A small encoder-decoder audio transcriber, trained from scratch: encoder widths [128, 160, 200], decoder width 128.
Rows from block 5 of the text decoder of a small encoder-decoder audio transcriber, named by matrix and row number. Rows with one number belong to one neuron. Each number is 128 + 24 x the weight over its row's rms, rounded and kept within 0 to 255. All counts start at 0. Numbers have three digits each. After the name is the row's rms in percent of the matrix's.
After each neuron's rows are labels from the 100 texts, of 14976, where the neuron reaches its highest value: "tokens" is the input token at the peak. Only what is clearly more common there than usual is listed. The data: read English sentences (LibriTTS-R). In brackets: how many of the 100.
# fc1: MLP up (decoder.blocks.5.mlp.fc1.weight, 512x128), inputs 0-127
# fc2: MLP down (decoder.blocks.5.mlp.fc2.weight, 128x512, transposed), outputs 0-127

fc1.323 101:116096126144161160136132106121127116116125130154122094121136136095106119091110138090166126144139184131198115128105122124125122138101180142137146123132111131141126139109129090108093114165150115125083123082091155132136083129075127120148144110106101158081134144151142102163139172109123174095121150077128171139115118111112146126111146104110132146086111159087116137082136148112144133141126
fc2.323 095:147172132140149148158128131126163122146136133106115141158116101116161129178127093173117096102095120145117164109131102104113139146124118121144081102144133132101175103139165088081139151126149103113109113178147108158082108144145129126129133119121116106146130125088147090119124114131131177163084109165147100099111110186129091105122119106164118097132118167126116141108154120140138169114159
tokens: "the" (29); "a" (29); "and" (24)

fc1.102 097:119126143150137078136137153131135157146162109089133114132101117129139180147119153126116136121113121127137120159140150119131127135107115095130135110159112117137139101092144118101111091119151117137117120091089183160138123133079133126129154116131117151158135112125103104117101119144114098123130091126108201192165141076145141131116109098078160103100128172111113149090162135138086182147128
fc2.102 120:121135132156129131111138122118164143117117119159161138122121129152130082114104118146159147098132124157094146129175082122113168104127166150106103163091129114102144171124138109141115170152143148105104160168155116119123157145162134167146107130128178169079124149103136126126133200132124160146131134106147139109095152145132095143120124138140102174111185095130123131165099111127149105112158
tokens: "all" (22); "how" (11)

fc1.300 105:092135166134129125130155138139119146117147114140100060147145131123116132190145180140106133112114118097161115119088081122115098123120149125104115102141116110115140120165162125166144166112115132136103067144134179098153105140175123113136182081140113116147110118143121122126105151188169124140122148162107123142103108138097139129123134153137134142144137140129143145125097154153083151118091
fc2.300 102:125133107097117113134101134135170126163137118110118152093150096121148130092114056157160155147155138132127180157149176137134144121096159117144087161087112151137095131076155106100156094127167125135158148116124118157140143101104116165118148138130105107124116118157105126123149124108089125143140077098140151094109152131148130104151137085126084127105164132125116133140122107097148083145120
tokens: "us" (11)

fc1.336 101:149089129122095139114176115147142100111109105129149123150110132141155077140127117160112122068130165108097082140148132110198147083115094124127160122147107139134104118132114158137079137113140122140114123112131079120153176124101129108156135097161141184105132155076100113096148099099101129165114150106132114122147140151155131155104134134144107143128138138126131088093099141144108124143140
fc2.336 112:137146071112139104156127145165110094124124155109116118115121072159102126090167111104113100120155135128136157128155122123115150099087130148151150128119091112071127149127126126149110126129064100092158108155126148107132135086092126113185129169129134103127126105148086136133099138160130122120103136162119148157103099133129151141177138177159153152149110125110122103141131101106146087111131
tokens: "speak" (16)

fc1.267 107:124136145169126136165125130122154178124108142147130127097132124141167166151157118128173154150138120191094123114173125118138124142108137131096181136165128145139136139075148140097137130103154159085127108155145126114116145124152155138113115139168138133097148101091082104104165140094123137106098160125089115095152133133123142116098148124122098080173102099154094112134119131084123145125117
fc2.267 105:124131107099139099101116095117116133134201113082106150142150128109153097132085170105108096106145139090145114100094125155137119111107143121150146133094113120147132091155100147125125129125126098127108159111161120167172130123122138098108116131097110109160134141163107132135070125159155145150140118109126108124101137149108105105164125143159142150127166182167113161113172170138125148169113
tokens: "will" (17); "shall" (17); "two" (10); "more" (10)

fc1.140 099:139159113090141120100138149182104189103094121128151112124167112151125133183177146109112158112117119091086126142122139111124125129097186123119128109085139101128088174140147118113114084113122160127134140110143103107162118121135097134095099107169116133180116147113169108114118131128169098114144140145120128112118133097104098135124095151080156098111117096122142123116141132091122139123105
fc2.140 095:111100132117112141108162139119138113137132128109159102130131110103115135121084108138130117129144170173117105102152175121122158182115126149117110092101142156127114098094126106138148106196145119153090098143121143138117130117136142095100165127157146096116137133122087112139120172132090181078102095159098136103127144181104159096167125152131148121171136146138136137105133143159119147119169
tokens: "asked" (18); "said" (12); "himself" (9); "want" (7)

fc1.488 097:078103103127139121051102085104123159157123088133131121112092175172148111134128151115099175125105108130109140131119146111171126142110135092140152121085135161166127133107147112132155125137143115120097101132131131120115149128149083142110079137156106161119128128127090086104130132133148154115194116146112118131101117125140147129167138110163090120109111105148113125080123151096149140118104
fc2.488 104:107142106161127139146164132144115087113145093173160143155169135117163134132135137132124185116151134086152113095144132149179140148159165104152100118091149087129146099096132140151088102110163159135119134151152085143145150129110132140159141098081102127124134112134099142108164110150148127158131132091161143119146154111148115178137149129119112099091098174149141153119131171132115112120116
tokens: "a" (83); "little" (11)

fc1.291 102:147136122157089134185124097125143139127106128119087096077138116163126096136170102111107161102117119133160123126148130170106152140099086129121098146107120152124143160162091139123149119104146127113117136152158079124140136144132128093156147168132139113156159142067108152124170125120148167168159158130098125127117134131135119182124110117125158149113140117093123148149131163125074153166121
fc2.291 098:133172130132147107142095116135132103075142129144117144123118110130084106099092143140164148142123150125135140177105161179124112109180127122125157091157101101126112110131141112147100159140094118184148124107117123099136156126144104112107111111168102106138142140166098165136154102121154080160136105158146152137158139134098143139105112109166139173145144189122158110096137124125127094155120
tokens: "you" (28)

fc1.372 098:164099114119126136109092124120150143112102120124138116146152118116111127119094115151124153082109159090193159145131124130147136081086178093134105165107145109175121112129130087110160165145113136136129131110124105162111138144104146119123102149120142169147142116128151124160126126116162108170107074118128104161131147125078080084159155123154122136160124129119137127098113111156172095146150
fc2.372 090:125124159092142168125166152119154105128130107130116124139125110163161111144148128142129103121134129127091140129146136084134078189113151164135097097149128136105144144100135123115147096130135120130120137148164150089084079149132101106087179148150109148113114105160132183116107096133130156122129094110095118109140115181129127092100150143130151123113093159129135155118116146123055100136133
tokens: "all" (17); "in" (9)

fc1.484 110:161110120138186144138123115132115116137161108148128141150146078092085112125141157124153115102087160126116160155161132136108143153098185151121138074097116124164103110117121093146132108116100123121137112135095130163138102139076130134090118113140092115121115126146165150108110157105134108155112109082163120161152100122131105141081120122105101109101136139112110159099123149104109070136147
fc2.484 100:100110132144099115116112124149092103133131144106118114127153117149131121192114097137099153115083144133148155137146128136136152147134184106123137098167098103147119135130128104112130094093098099103138119118151143115151138124115143160141100136158099145162148140146114136122097159131124156211136138155165088140142124173145084154157102159136086122106105146105082151122101153132151102168130
tokens: "that" (32); "and" (27); "he" (12)

fc1.353 107:155131109120086133148127112106148143084145143132118112111088151095182132145128146088142157137142093146146091137113087076152147130119128118138147166096115092171134157162101100133108191132120115143120127064111125109154127142103109139129155135134118134151197103102108128109140132149143126120136146125103101140167118119097153116130130098107100113111129145127136166098068116107142086121130
fc2.353 112:108121128108099137116094178138121118125147158153144104092110144135135127116102132110149122122136131100114171128179143141149105141127082126101116133160085127138138094135156103118176128128157136117134107146157159133133177173151117191104154144148109105122153169110133135141113143147121112144115166079148154136159134114166121137136084149131114128123138094120168157164191077123138157136148
tokens: "him" (33); "me" (28); "thing" (10)

fc1.231 109:145088107131099151117135129108125066126140131154130115130103130135094137126122115098148087121124147133159128147123142139133144138089112125114098161165126187108113156111159125148145107119121153053152115079103111115136144162125158107153150126162112079149099115192108109098120171165146132150141111126128105111097169150161102127085159124094088108126108132136140150118144117131108121110118
fc2.231 105:118121132099107144157132125129117123112168142147096140108122136117116130127126173123138142096121123085117095104101083150172130148123126159138163091113129119132114141101102164129099138114147137152111132093140152109132104085213157150113142171123104206134119175177137139141127152094148154113140150140124143098137141197124137138117132130163145140125133123124103092165131127155113103140120
tokens: "us" (15); "you" (10)

fc1.98 066:130141124114124164133126123158172178120157152129131127110112094138106136137178134135130104218118148160108103132099117130118187090089101107099124149122116104090106139096106127109128126153141136133140107151110159132147095154140133122102098114132152140168132130157123134150118131134146154103154130103132157140111097148174115146132160137159141095093120065118133161154154171149125147097119
fc2.98 086:085098138129152149161136112124101119115121112124115121113137118099150072080102124145101119129141133102140143155186137117145124132114091151102115195143103129102115103122192141126113119110168101107126151146137112129129132100148098140116123160138109113155103142121118139137129128106147073153151110162091123139134127109098153123141153127134118087140079168162132092114121088140165060125147
tokens: "the" (22); "own" (7)

fc1.352 103:133089143117141084124145106104109110124088123069115125128092114157097130113110149146147171142125053078118128138130066111159133130130121144142092145160119126128146155124123096118116138111154137176103162130089086097163087152136112125075117126129137126133147144137100122125128138178114162122127181073132124121142109137146130145148093125115130125104138136157098127128124112147157097108120
fc2.352 097:110158119173131121130128133122073083162132126122105133126154124099113108117151118143095150180148124124146117121140137133184154113109125129113122122172100129130162148117106113144121117142148112143090124110123104138179098151085159096128131135128089108142095109160104124098124145163081140146123137125147109154123115110062122122100157158137076108139146132082115093170133141147128119105190
tokens: "of" (8); "but" (7)

fc1.85 099:143142107098119130127125095144126128099068141150165116111174155133102144147109135121158109103131128076122106145075124125116134095118111122111130166156099137120116129105161138139142122096168148152127140111105113098096121149061157140130087126156110074133131162132108134156145108173124125101151158118159095125116115121112099123148145076146098118122141098175134086117137103114121076108135
fc2.85 094:092133139128142157142096107106092145188147129119123135104109141106083152097147085146092113141125130159126129104127121128118153161145130167157122081126136103109128097140104122117118140132084130113147152075185135178130161139111145095176136109109136138104123093106149134172072112128088111119103140119140139089142137170151141145105117126104117109103139147107106125148124114137150085174137
tokens: "of" (12); "see" (11)

fc1.65 090:165121113160144147129081127163115172135145165135146139128163135117104115141151163081107109144133107161134152143110144128108168125100104132107147186108125112094159137113103069107121134106165143106116129169106127124184102148138161137127117143125116157138112066152120149104127129129150114136164115140164176120156172144136117145133141132118134119085100143155181132097116156122133148147147
fc2.65 085:133124119109166111165118132101094120118155140123088084135110107102157160129117095169107115156119139102148134138142164184109151116090109122081146125117089139183083090129120134093124170097161092139153103155095133087152147130103103114089144115116126126137104150140105118154109160149169135139151162137135136120128147092105108130147147151133153112076122113132118151164151122151148151130110
tokens: "about" (21); "of" (9); "by" (8); "like" (7)

fc1.60 106:120098143089116164148130085105139144138118101117121126197125085163167096152128150164166151105104114144154085149130144107172112129139156141135134131108099131114150145145151133118093144105161151134149148115145138123076108117134096128136153074135137143165087092107106092125145150108123152110105137145117164168113113149124102150151137139088127122123107110147138153153092148127108070112115
fc2.60 096:115132122115103114166142138175126105102160143165104130092120134118099192154094104134125129126118153151145170133162099127084102119080089136082118187137135117185139117135123148154174145164149126123138130133112080116139149155121142133151130170142129139127103166144127154153116111147116109137136109150125153130103116153103112122089110153134113150165132109080109121129159119115119183144110
tokens: "of" (37)

fc1.415 090:166192143172084109105112098138148147130155158156098085091123142135122140118112154097139125125119141144118115132125073165124118120116107123165134112125108124160124152120129104150124123121128148094178132160108114111122100124156116156089155142089156112119133152112090111134140135146129150090118186107150103151138085180117132141162134147150117178088109101097138152101129153119120139114091
fc2.415 089:097151145105150144125168179127102137142147149138148100126149075201156135092135127152155114141103138121123141139151130151108144074130138115152129119151113157141129132135133136101082112161142086111150113132152124087126107132177116119158127148151135077105132163136191111146140091123112144162077102150156122083137159146132163085094114140111148106160130126120120113129116117128138121138149
tokens: "a" (13); "and" (10); "mr" (7)

fc1.162 102:098125150124109138115121122118130157094111117129126172097148116152135130125133135109134153115135098107081151155108157137178088097127124135099151156116129120185158112120118125139145172134101150123086108142117129096131144141137129108177105190158154117143153138129106176131122122176118087159167149143117117147097127077090105127127138130140099141108101121103127118085111116148137073090167
fc2.162 109:144147147146177103137117170096122123152169158134113141152121132119126119112124081155141124141125144166175116134128107101111142129164138177190166120169135099062150109144135126121184125124130121108151168126145132091119116111155140135157146140105136136110118141115127074132102124170124163137114113125118156155119128144121118116139129165124153085149168097129132084170113141102160160115140
tokens: "about" (28); "of" (14); "without" (11); "them" (7)

fc1.333 099:095109076130115116089143150120122137121152132129116162153147116144117146136135144102147104150114095100188119175144082122068130129121149072118130099130085114114106130128095129137101172115150139094145152146115126115151132141123150153046127134133144146121137112103097132117179128172155109155131176132115133111163108107128127134129135120115136109140115150118093109185175133137140132130142
fc2.333 097:116136123147162142135115107152085157132119113146085149115119116137146118109085134143119179101154131128114089103142093116131151132143095114123161138148101073112110123151128137128131145121146079105150113115088143155119100114105149116183127120086133105146143109130111123097103146121140087127132152141123128093117153094112150194133121126124143151195132097147147185136129154162101112081160
tokens: "that" (73); "what" (16)

fc1.404 097:138089104111111156132130130127100128106143115096112125138123147107130146115128169102179064125096137115095142132129149156117121138100126160122121105082169150144144113162096133145144109143109064149127127072139125122123105110121115161118112187136087139125130163139149096105153126179114097131151110108102115149147168090125109140127180085151124121091135112139137133078106143119149122133104
fc2.404 098:151160121120126103112152150144158153132119126111124119108098172136122173138102078143114170136143068130122168170124108119094098090155083138089155134131118141167091144141096142119144126103167144077135181136152119123166131115119125139100136097132084149136109134130122175179137090128130160112144174143146141167149155115140130120145100137088149132150142123146113147129135125140127132099098
tokens: "them" (43); "me" (41)

fc1.8 097:167107090136118126132130114179147135136082115088109138119176116123069127181140113149196105171119115109118155130153125118116134124109108105107162107141128106149124150130136151110160166118121194119128121126137098106164137144124157104117107126130148096096105107158096112182160145136128116137134158088114094115130146136167152126150154130117133121093089147108114121124134121166084129116130
fc2.8 100:099126095129121103154129130143093114161126156154158151127158117097138128135092114157133136132129137163175096115122125124082149097144133135133113140096133113140133098115153130105153063128148124136126122175138153113132108190133112156123163119085148157154115096136150113144134166129123133140069084173162087137105132160136113114114142097137140141164152143127174149153145140131165079132097
tokens: "of" (51); "most" (8)

fc1.293 099:124106120158109105167158140108131155142129172093104154144179097153158075123140164143141108095171123128150131101168102113100128147117118108124117124083095148094115139153110146182171131125138153163129141125092114107157135143134126133112097137162123112122149141130160062145133113129149120141096126112116081100127110125116151111097141155083125147140156100093122098134127161132138127149175
fc2.293 118:107113156151134129150093102110148162107127116160100134118153142137109172123086113180107107149093155156119136097115139124118102114153131135098112121167123082135136098092165148112105111121129088139136102115118169130091155084113116117175101142156114132121098166134122124095126121122111160088121150163126109124120115071103106095147131053110127114122174153108131130121114154152140152121150
tokens: "after" (19); "in" (15); "it" (13); "you" (7)

fc1.99 091:138144142113105136168171101151195153132167121142173139090137142165112171103115116146143118127120142130120112120129157112096165117075126107097136135149122071147082111147122087140140155135135099133160132134120121094146084114173143134077133149134143111155128118149121123146127148152122148098111127112089169121163137148105147157118090129138141116104112113104107130168119123076127083113136
fc2.99 083:118112156079100162156094131142108151151079110116155145130088094119158127108162167117123162121103111134191121132136136125140110097147111144148148089100150112129089114127129159112166130124155125145088125142095097101119136127112142133177133122101162101108094103133106103115128158143133151137137105114105127132138149146147073132087113120148084159166172135138131135106124111100088129156171
tokens: "that" (14); "are" (10); "so" (7)

fc1.251 113:109085157126110095129128115169128109105079195125137128156125127131118101161133158100141066135175117149161151155166131095127121146120174077111125123142121111081100092138098138153117156145158157167170150113106100094145158143112115109104138115147128125107158134089121122147161110159158119114133114160121154124113084122133133125103121118149141123129152129115102133110159097142141103088120
fc2.251 103:141126111129093159121120128117126155142115124114131155111130155132093154122110112111082135091112168123116135132114132127118143134108103166138103140136151068107126130128115123106114124138120100129132132118111175134135138175121150111159093117099134157153131137171160148175129183140094124112121101165098138113121118092152128155085115162180120127150109131084170108181124168159077122080161
tokens: "that" (44); "the" (13); "it" (11)

fc1.207 100:101176118137169083133160120123133115106145123106156097102145110127111084112155156176144129115153128162159099152165114137074158168129117173109144150126136116100093099108078123138158111146166134068143117146140120113155124115158149134135141090126113070122149099150142126103104139100136132113103150167109104125146131143138131111142144132133142151084145128105110086143123126160158119090133
fc2.207 092:136132123127103177100121090132124124148165129154121169118108134129128138109139123119134142156130149149103168112079134138151123131152120093158161099120094140118117137087128079140098118102126138186121147152094110106085109128132141116129115141126115151126126100153117158120124113097136106079164066165115137137072158117161121126146118145146163133138124125154168168092135148066105108165114
tokens: "they" (14); "and" (10); "it" (8)

fc1.435 103:170144138094117119121099125190163134116109099082113089127096115151146133111132156158175113133118143096111111154129153107159157157145132164087143142138134116090138107127148117145157132134144131098080124095138117150205079115111098088151131075155172125134104115129138140175112113112138133136141122168125161132145109147111134150141144091113101133135127145157102136118100129137113138158132
fc2.435 100:130139076134159149120153108074150099125121132133144119092140156091114133127173120116140114126180155102091116118099057148159098103161165135130080118129112162129118135128125104155094141124187097118160150140090158151099137135143128140117150168088126093103156122101161113112114117117138143148132119138143137120110137126129080161131129184115147165107130124085117122133132116130111145150134
tokens: "asked" (54); "said" (26)

fc1.52 100:143116150132147145159111159112094127136124124137099143141162117144118151114152116131087165112111160132157156173124114159149098128117104155110140145148135115104128145143126112083142123135113161123093113116162077170125092123121094108130090133095136171192147171145149097123149080104109152111136157124165101149093155135122143130124154145157149137171103102115158126138142121160153145073096
fc2.52 103:107121142123153160146130132113083061158147167146129101129144135104121153136152134157136120098128116123151132139138135178152113134115145122104152164174138130124115094105153115108092123195070165134103129140117110109143089121112153145111183135164137121098131133117129153122159114132131155117112170116100126140137099147130128164143171129116126088094144105089136136108136092175137131173095
tokens: "long" (10); "done" (7)

fc1.240 104:150163121128117126139118141152102137097118109091121141117117137100136090151114169138142159152097091137129100126185142130144174202119145116124148135136132089092093101118082087111101125117120127131109094084125137087147132119147157127162134099107133151148100115133100094112139147131156151110065107184123137112171145136143112138155122134135117105104116121137097128083125161125128097162125
fc2.240 102:152161106132172136153115105091110102136119136142144137136124121178101139137149143126108131193120125114146198107100140121099149096114085112100083148078147132143153167132130079147146098114097133123114119169095120120128099170141123124124122115122170097096135149142150153129143121124154087087139177117103111145138157098122154112109085119111098144141121130142131149162122127144153132167136
tokens: "of" (44); "at" (17)

fc1.419 110:157119164105104091152125129149161114079098165122135135156166104094132105124129137140185110126099121105151125143170172079155072097126147144129159152125135119143080134122125104155147147085131141091142151147117130131104148134128183134086107116133131123147123110140117139132084166135117141135170110141127129125122096108162154184137141105159147160162108096133110104110100130108110123119149
fc2.419 103:148136130148141153142169165113133124131120123111138115135123152130154154130147118122072117129151164171119096118118120121119147184155115079152107142142154097132136120125143134160135096148095112153128087084119080146137114142134150114103134112105145146123188150114094132103082092120134115115100111132115108164109126152088137154140116138112081107128115146063118168151145123107098079107165
tokens: "him" (35); "you" (11)

fc1.20 106:113100164123187143113135134138190139150129131141090125150137123129130132101097151129126067108146120077127153165137108155123114131132129147116123172148113132114158126132092107121116119109110118133125081087136152116114148153105122136124133112146157148174123116101141121130123202128145150122123173112160088135118155117143089138156166133088135142082100150134132102140142060156136132116158
fc2.20 093:163133059141145169117140153086126172131147135094164116118149156164128135113189139119126104132197128142145147119116129132171123121135090121126054121123124154063117137124119118169160127130160172100136135125184140130140144163125159157142131114121150121113127109129126129137125116156107155116127126096159126110068113118135138084123141131116154149152127119102142107129113155144133124126146
tokens: "him" (26); "of" (17); "me" (13); "from" (12)

fc1.42 099:143096126175118138175124126118180205137122140159143158122113169158177117128156141123150121129093121089093143133102141127118151102128099145124102125137122062116111125143124133089123139154098162127167123143119143127133104134122088112064119130129125126161140145091138112153123124077132142147095157107147096142151143149134125161121094139139147115130090101087136124120131119090080134133124
fc2.42 095:127099157135121118146128112136104120135098129093156133130112148109114136119102152104134126103128122113126152077129048149095118162109150135124116104136143142127105151131102180107134147141132165158137183136142135092162108088163114098136133153113122171125129095101135099115080065119143138127087088164175137110161157148147172101140151124120141117147092119099109139142123105110116135157127
tokens: "after" (34); "for" (24); "tell" (10)

fc1.269 103:137119109110158136132134122098117099106158105151103077156116106128131149146111176133185157163104170124134130128139142161111158137125126110122101118161199120136155127147099123120112123130124181131126125093127120079140162164122135084104146156133114115153125097138144143126108073152130141103152141122125085168140138141142063161139136110153086119123164114141111146125096130101115096099119
fc2.269 104:108156109149100115136149136105112156097142142137079124107133140094130141148139142176141091112129110105131136153127153095144082115149152119120130149165165130109101111115067118110112118119123121120160103109104135119140120096125130177104130164074065122160091136118147093122127131119098132098129141156109097172165162166121093118163130113168107131130135117125116085066128147153122144128145
tokens: "them" (16); "people" (9); "davy" (7)

fc1.7 103:151140129140112118161150090125107096186115103136138123151160138145151119155175091124140123127092118167134116150151160128108101130095157139123146109133081115108115108125099165079080122093138151141112137149181116148130169121114130096130149134098109143139103139107111125135157135151127104153083132074157119120156105148144108128131131179124163135070116110114162091146131166109114132101123
fc2.7 109:126112093134106106121110186165122123137147132131109090148102131132152139126118131118099121106157108151113111146170134134147147079151116138144120118156136079087167112166140139110102105110156085146149105092135140121113118126134150160108135145099152154157122145077122116137131161139156102152118122073103108156111148118091087171125155131074128145159119142112138115076161112124132091136083
tokens: "understand" (9)

fc1.505 106:148109164135127109141097081095148129156119132164119134089111130147137127095099164125156158094169129137123090107092097145114164105121108133111104118132135099117100126091107106141126126159138148129149144159143110151122184145115144140125100127115115146193130121157118099089147154127126149107084139187129107147153165143128151121106155125102165097090116090098175141148126140126100159106139
fc2.505 102:091167102114096115135125192156112096111150148164144147120150123132156133156130156147112116143107156131133119087157080093105148094116116131084132166099102115130144104120118138171113127117107148128113155132153161129118153160141094149117138118146096113158124132140117134157131128151094080150141162135109105123089130095113152150150121125071152115189165125127126142182117117117167147150143
tokens: "good" (26); "mr" (10); "it" (7)

fc1.116 106:134151112138132087104157159087114158129140111099127151148100140121138161146178167146079135106180166138135083155146091103120097087122094106111154088114143115135129142124114151126119055173113135142119112140138132142137143112129135134095144137132103130153125115129141126141136151141161155129116124154126169136141125119145147081102120107049163103117116121115137132108151139119185095131134
fc2.116 093:141103162132086120159123090095150133117129139130148141151157134136115155085102087082161102147138134131122141107085146129154131150149149143126171132128147178100113093117126128111133152148153088098120129129093129169140112138116139087156140122140146135112129128102070086090140111118141158121145157076097113117163144144135140125089141179121167126142163136138178110144113109101123167105123
tokens: "good" (18); "little" (8); "or" (7)

fc1.211 100:131105141136077161104159100153122111103173116140107135140198129102134096120147151143150112112134102096163120114127118083135124145098116137163114143163119161129125116106140131120119138121157131155122144146093137122123110085117131124163130129153123080148060126129100133110154164177131129141126107086163156112089131161107182141135130139157127081117160118116101142159091125175121122133134
fc2.211 106:130134100137150132128139157157101138082125114132120117157159103104158139113142089137109161107157127150132119101109110098091092126093145147074088175134143141124114088091106118138166116121085155144129116098171163165169153104136149125145115130132126144160072110124141133118120168145080141151116090096117125119118136105094119099142129133148161077172140152121123143132165123133164127114136
tokens: "all" (100)

fc1.6 093:138127124111161141145145138145148168161109141124119165163147161137111130119192123117144082167126124118124156148128136114149155116089136137133144124132138109070128092102109102123101120126161102084138110167183117148115120127100141151089124128134118126110123177100112109120137131136132092149124100151100124158127142150139106178085154122116132168106168117132150129105098124119154050095123
fc2.6 091:183113131151134101120142157134120075084133140116081141128117138089137139145186147144160118120103169142130170142124170161133154144085132105126115100162119138140153115118126143170189134133150133123091141125128110105143126129120113159071104152135094140140122141136122157110145153153128146132124134142165139149138114122116106141125176158111176152130133074126138143129111163149150076147164
tokens: "him" (37); "them" (19); "and" (8)

fc1.452 099:152125137093119150074155098126167080135121132154131151175130135112113105130123181079125105143156115124144136169173156077148133090150105175163153085162128125149108157131107098134159138112178142104117148148094122111117095098133174151132122108136105105144120113138094166159107126157112153143121137128119123129115141098098130130098132137108121137104142137125156134095188129112140135119136
fc2.452 094:107195093105127148100102153099153113127163110166122119145105152112105128096126142164132110194162172119137171141167081119153121111116126096163067134126134154154108112144144117091134093152121104138116117139111102123121143164113156162108127112129146138116141133120137127140130094161124134136095125147140129103120101107101158120125169104132104116099120148124111085167135112139094144155179
tokens: "him" (71); "it" (28)

fc1.64 098:107135155145091102133110113068126107146138139132141129149152153110154147075137174101129101150091087133125107131144144156089117141123150143137119140112142157121167160088101092121148187097129144112102115109128120138150161126146124135113104119118108118138131142114131121117114119135182127133168066150159148119188145096124128137131117153168093118145110079127119159156106159117142130095173
fc2.64 094:145117097120149111086152139110105110135131121122122134116141127123107155138135072130120114111141111162189164116142103155126110148144144081112124140131115101133150124163123133110138085085139082137162109169147135127081105082123152154144126104105110142105146129084182127131146089104091156139154108117136120142123112110147072167155098139061120163117116092101139126116114123122113111153112
tokens: "you" (40); "she" (19); "we" (14); "he" (14)

fc1.143 101:130155133115106139144121118143152139100129129138099156154121121159122132108165128151143101146117068119127161126105108129140145103116121165175150161127103176132094114082139099110118170136131130130128138128139135126176145149139180112091141129115125122175112148144107189100136133080131142192146155146099117118124099100120121159124158058149118149110142122143112131094145144117165132084118
fc2.143 107:140118138186149136139169145112120159108094114084130177132118117145103108126106134179110141110097107145124121151112198126153127123098144120098116168143131056145148127117106088131119100135109147103134145111162086147094127122117151122129138159127135156124132138125132110174160156126153108119129110165163157179090153101131111109153126152143116125169147121130099145134156131149130109164093
tokens: "the" (19); "down" (13); "up" (12); "to" (10)

fc1.35 096:134118158127127093153130143161140112100138099069104102133125165131160136165181157132114128109144155150110095135111142109173137131124156127125151072154136073088112137088140114144115124124126137073133132141133136197165142167140125116126101130132125097155114111136121119115123136097102134157110180147168131154130113169138126165095133124144128135144115161069118150152129106088118135124134
fc2.35 098:117106132162125162099141119128137120094125141139152172109157093148115127065143142145104142177164106105112115112122115131141144137128174172125134124105136155096104150104158116145104108122128073117138127142092099143153147104171139164140163165136112083136107135126164121135120132129131153160104123129116182147136150110138103123169102128085165119112149123151146079105148113123173151172148
tokens: "asked" (17); "said" (15); "cried" (10)

fc1.257 102:192133152155143150127104169154140143138170129145113110173104077160117112098171152106115107149098167150168132121088154108102127153105109116141115165145106144121138097085135126141127165117171128190130131143152118111158127137168148137123177109131111125127120106131097145120132131117137160172113129130152155154154104085164093159114108139139097111111098135143122125143127114099138098127110
fc2.257 097:106133178164135099117150098137110134135128105109149145127126153135135135180115133111165135125142067079093121125216143160159142105125138148141096152138128153123134125133141099146147137087139166091140134099099105130170147139145154119145126119097149095126141106079157125138093152163171143091142099137160175099147129102114132118114149141167107143104142148132105127124119158132142119134129
tokens: "about" (25); "the" (10); "do" (7)

fc1.497 101:138132165102145141118114107123124122132183126123064125140113157098147139117113132131143141125095134120103153160128128156176095087085152139113179133162088125123109141116143149153149132100124102153155131158102139163121118114129106106091136140150101096152122129098106154083077161086140131091117130095119123164119103124155133150134110116084119077113100135137150134115151091133119152184121
fc2.497 100:133129099136138122125173134113124169099110121117176135158148088138122147133106128102126129149171119127142110125117093120096147123163169095174132092103191120137121161140104108119068109131155142106120106118142159093163151142122167125140162137093146134142079110181118101131120088149114128154123134115168120118107127132118132120171121135152141177137102116165095119110119142112130100176155
tokens: "all" (13); "that" (8); "both" (8); "what" (7)

fc1.473 110:133153131158143089115101140129134113109089119117104103121071183113137126143181151096172162136165167158177143131112138137091129148108114096129115114151138096118171176154149148115143132143130141130140151127143142058141093142157144169133149118162133140134111165131111161109160134122122148131118142076122137134099129134170124135120144108118134127151087126107160135093180146127121114123106
fc2.473 107:117101172115123136141117148162100160139125129165167119120148105098108141112066195130106156078096110139129147100155150138145117130200137114116126127130149140165149096095127116169178120140156146122103121155113100140154122086172086112123148108130099122113166126149122134157123164130121115099146114114125147110185116089121112127139152120146138142140164101139133136127146094155139130127108
tokens: "us" (11); "when" (7); "my" (7)

fc1.128 101:114088112170110126135114155124142176113147141081127103138110111164121083166165143145156127153144127116116123162145104121106142125102100121101123123124109163175179144135151132127112128154126143173100142140118099123173147170124112106114174126123147112109130093119152093145130120160138121140133096066143144129138146089134115174181078170097156135157106125137106146121112136148125158136128
fc2.128 105:118136135093125115138114153150129127133106133163155168073125141106153156120129150187105116108135122105160116109163125108111135122155086153123093147126131137155136119153143139087109133142161123136112158118156137142116182150164119121111084135128123139165129097067157154108121098122153151166068113149110092178134134132141096152137152115124141158075131096143129157127115151097132090140148
tokens: "of" (14); "an" (14); "old" (9); "because" (8)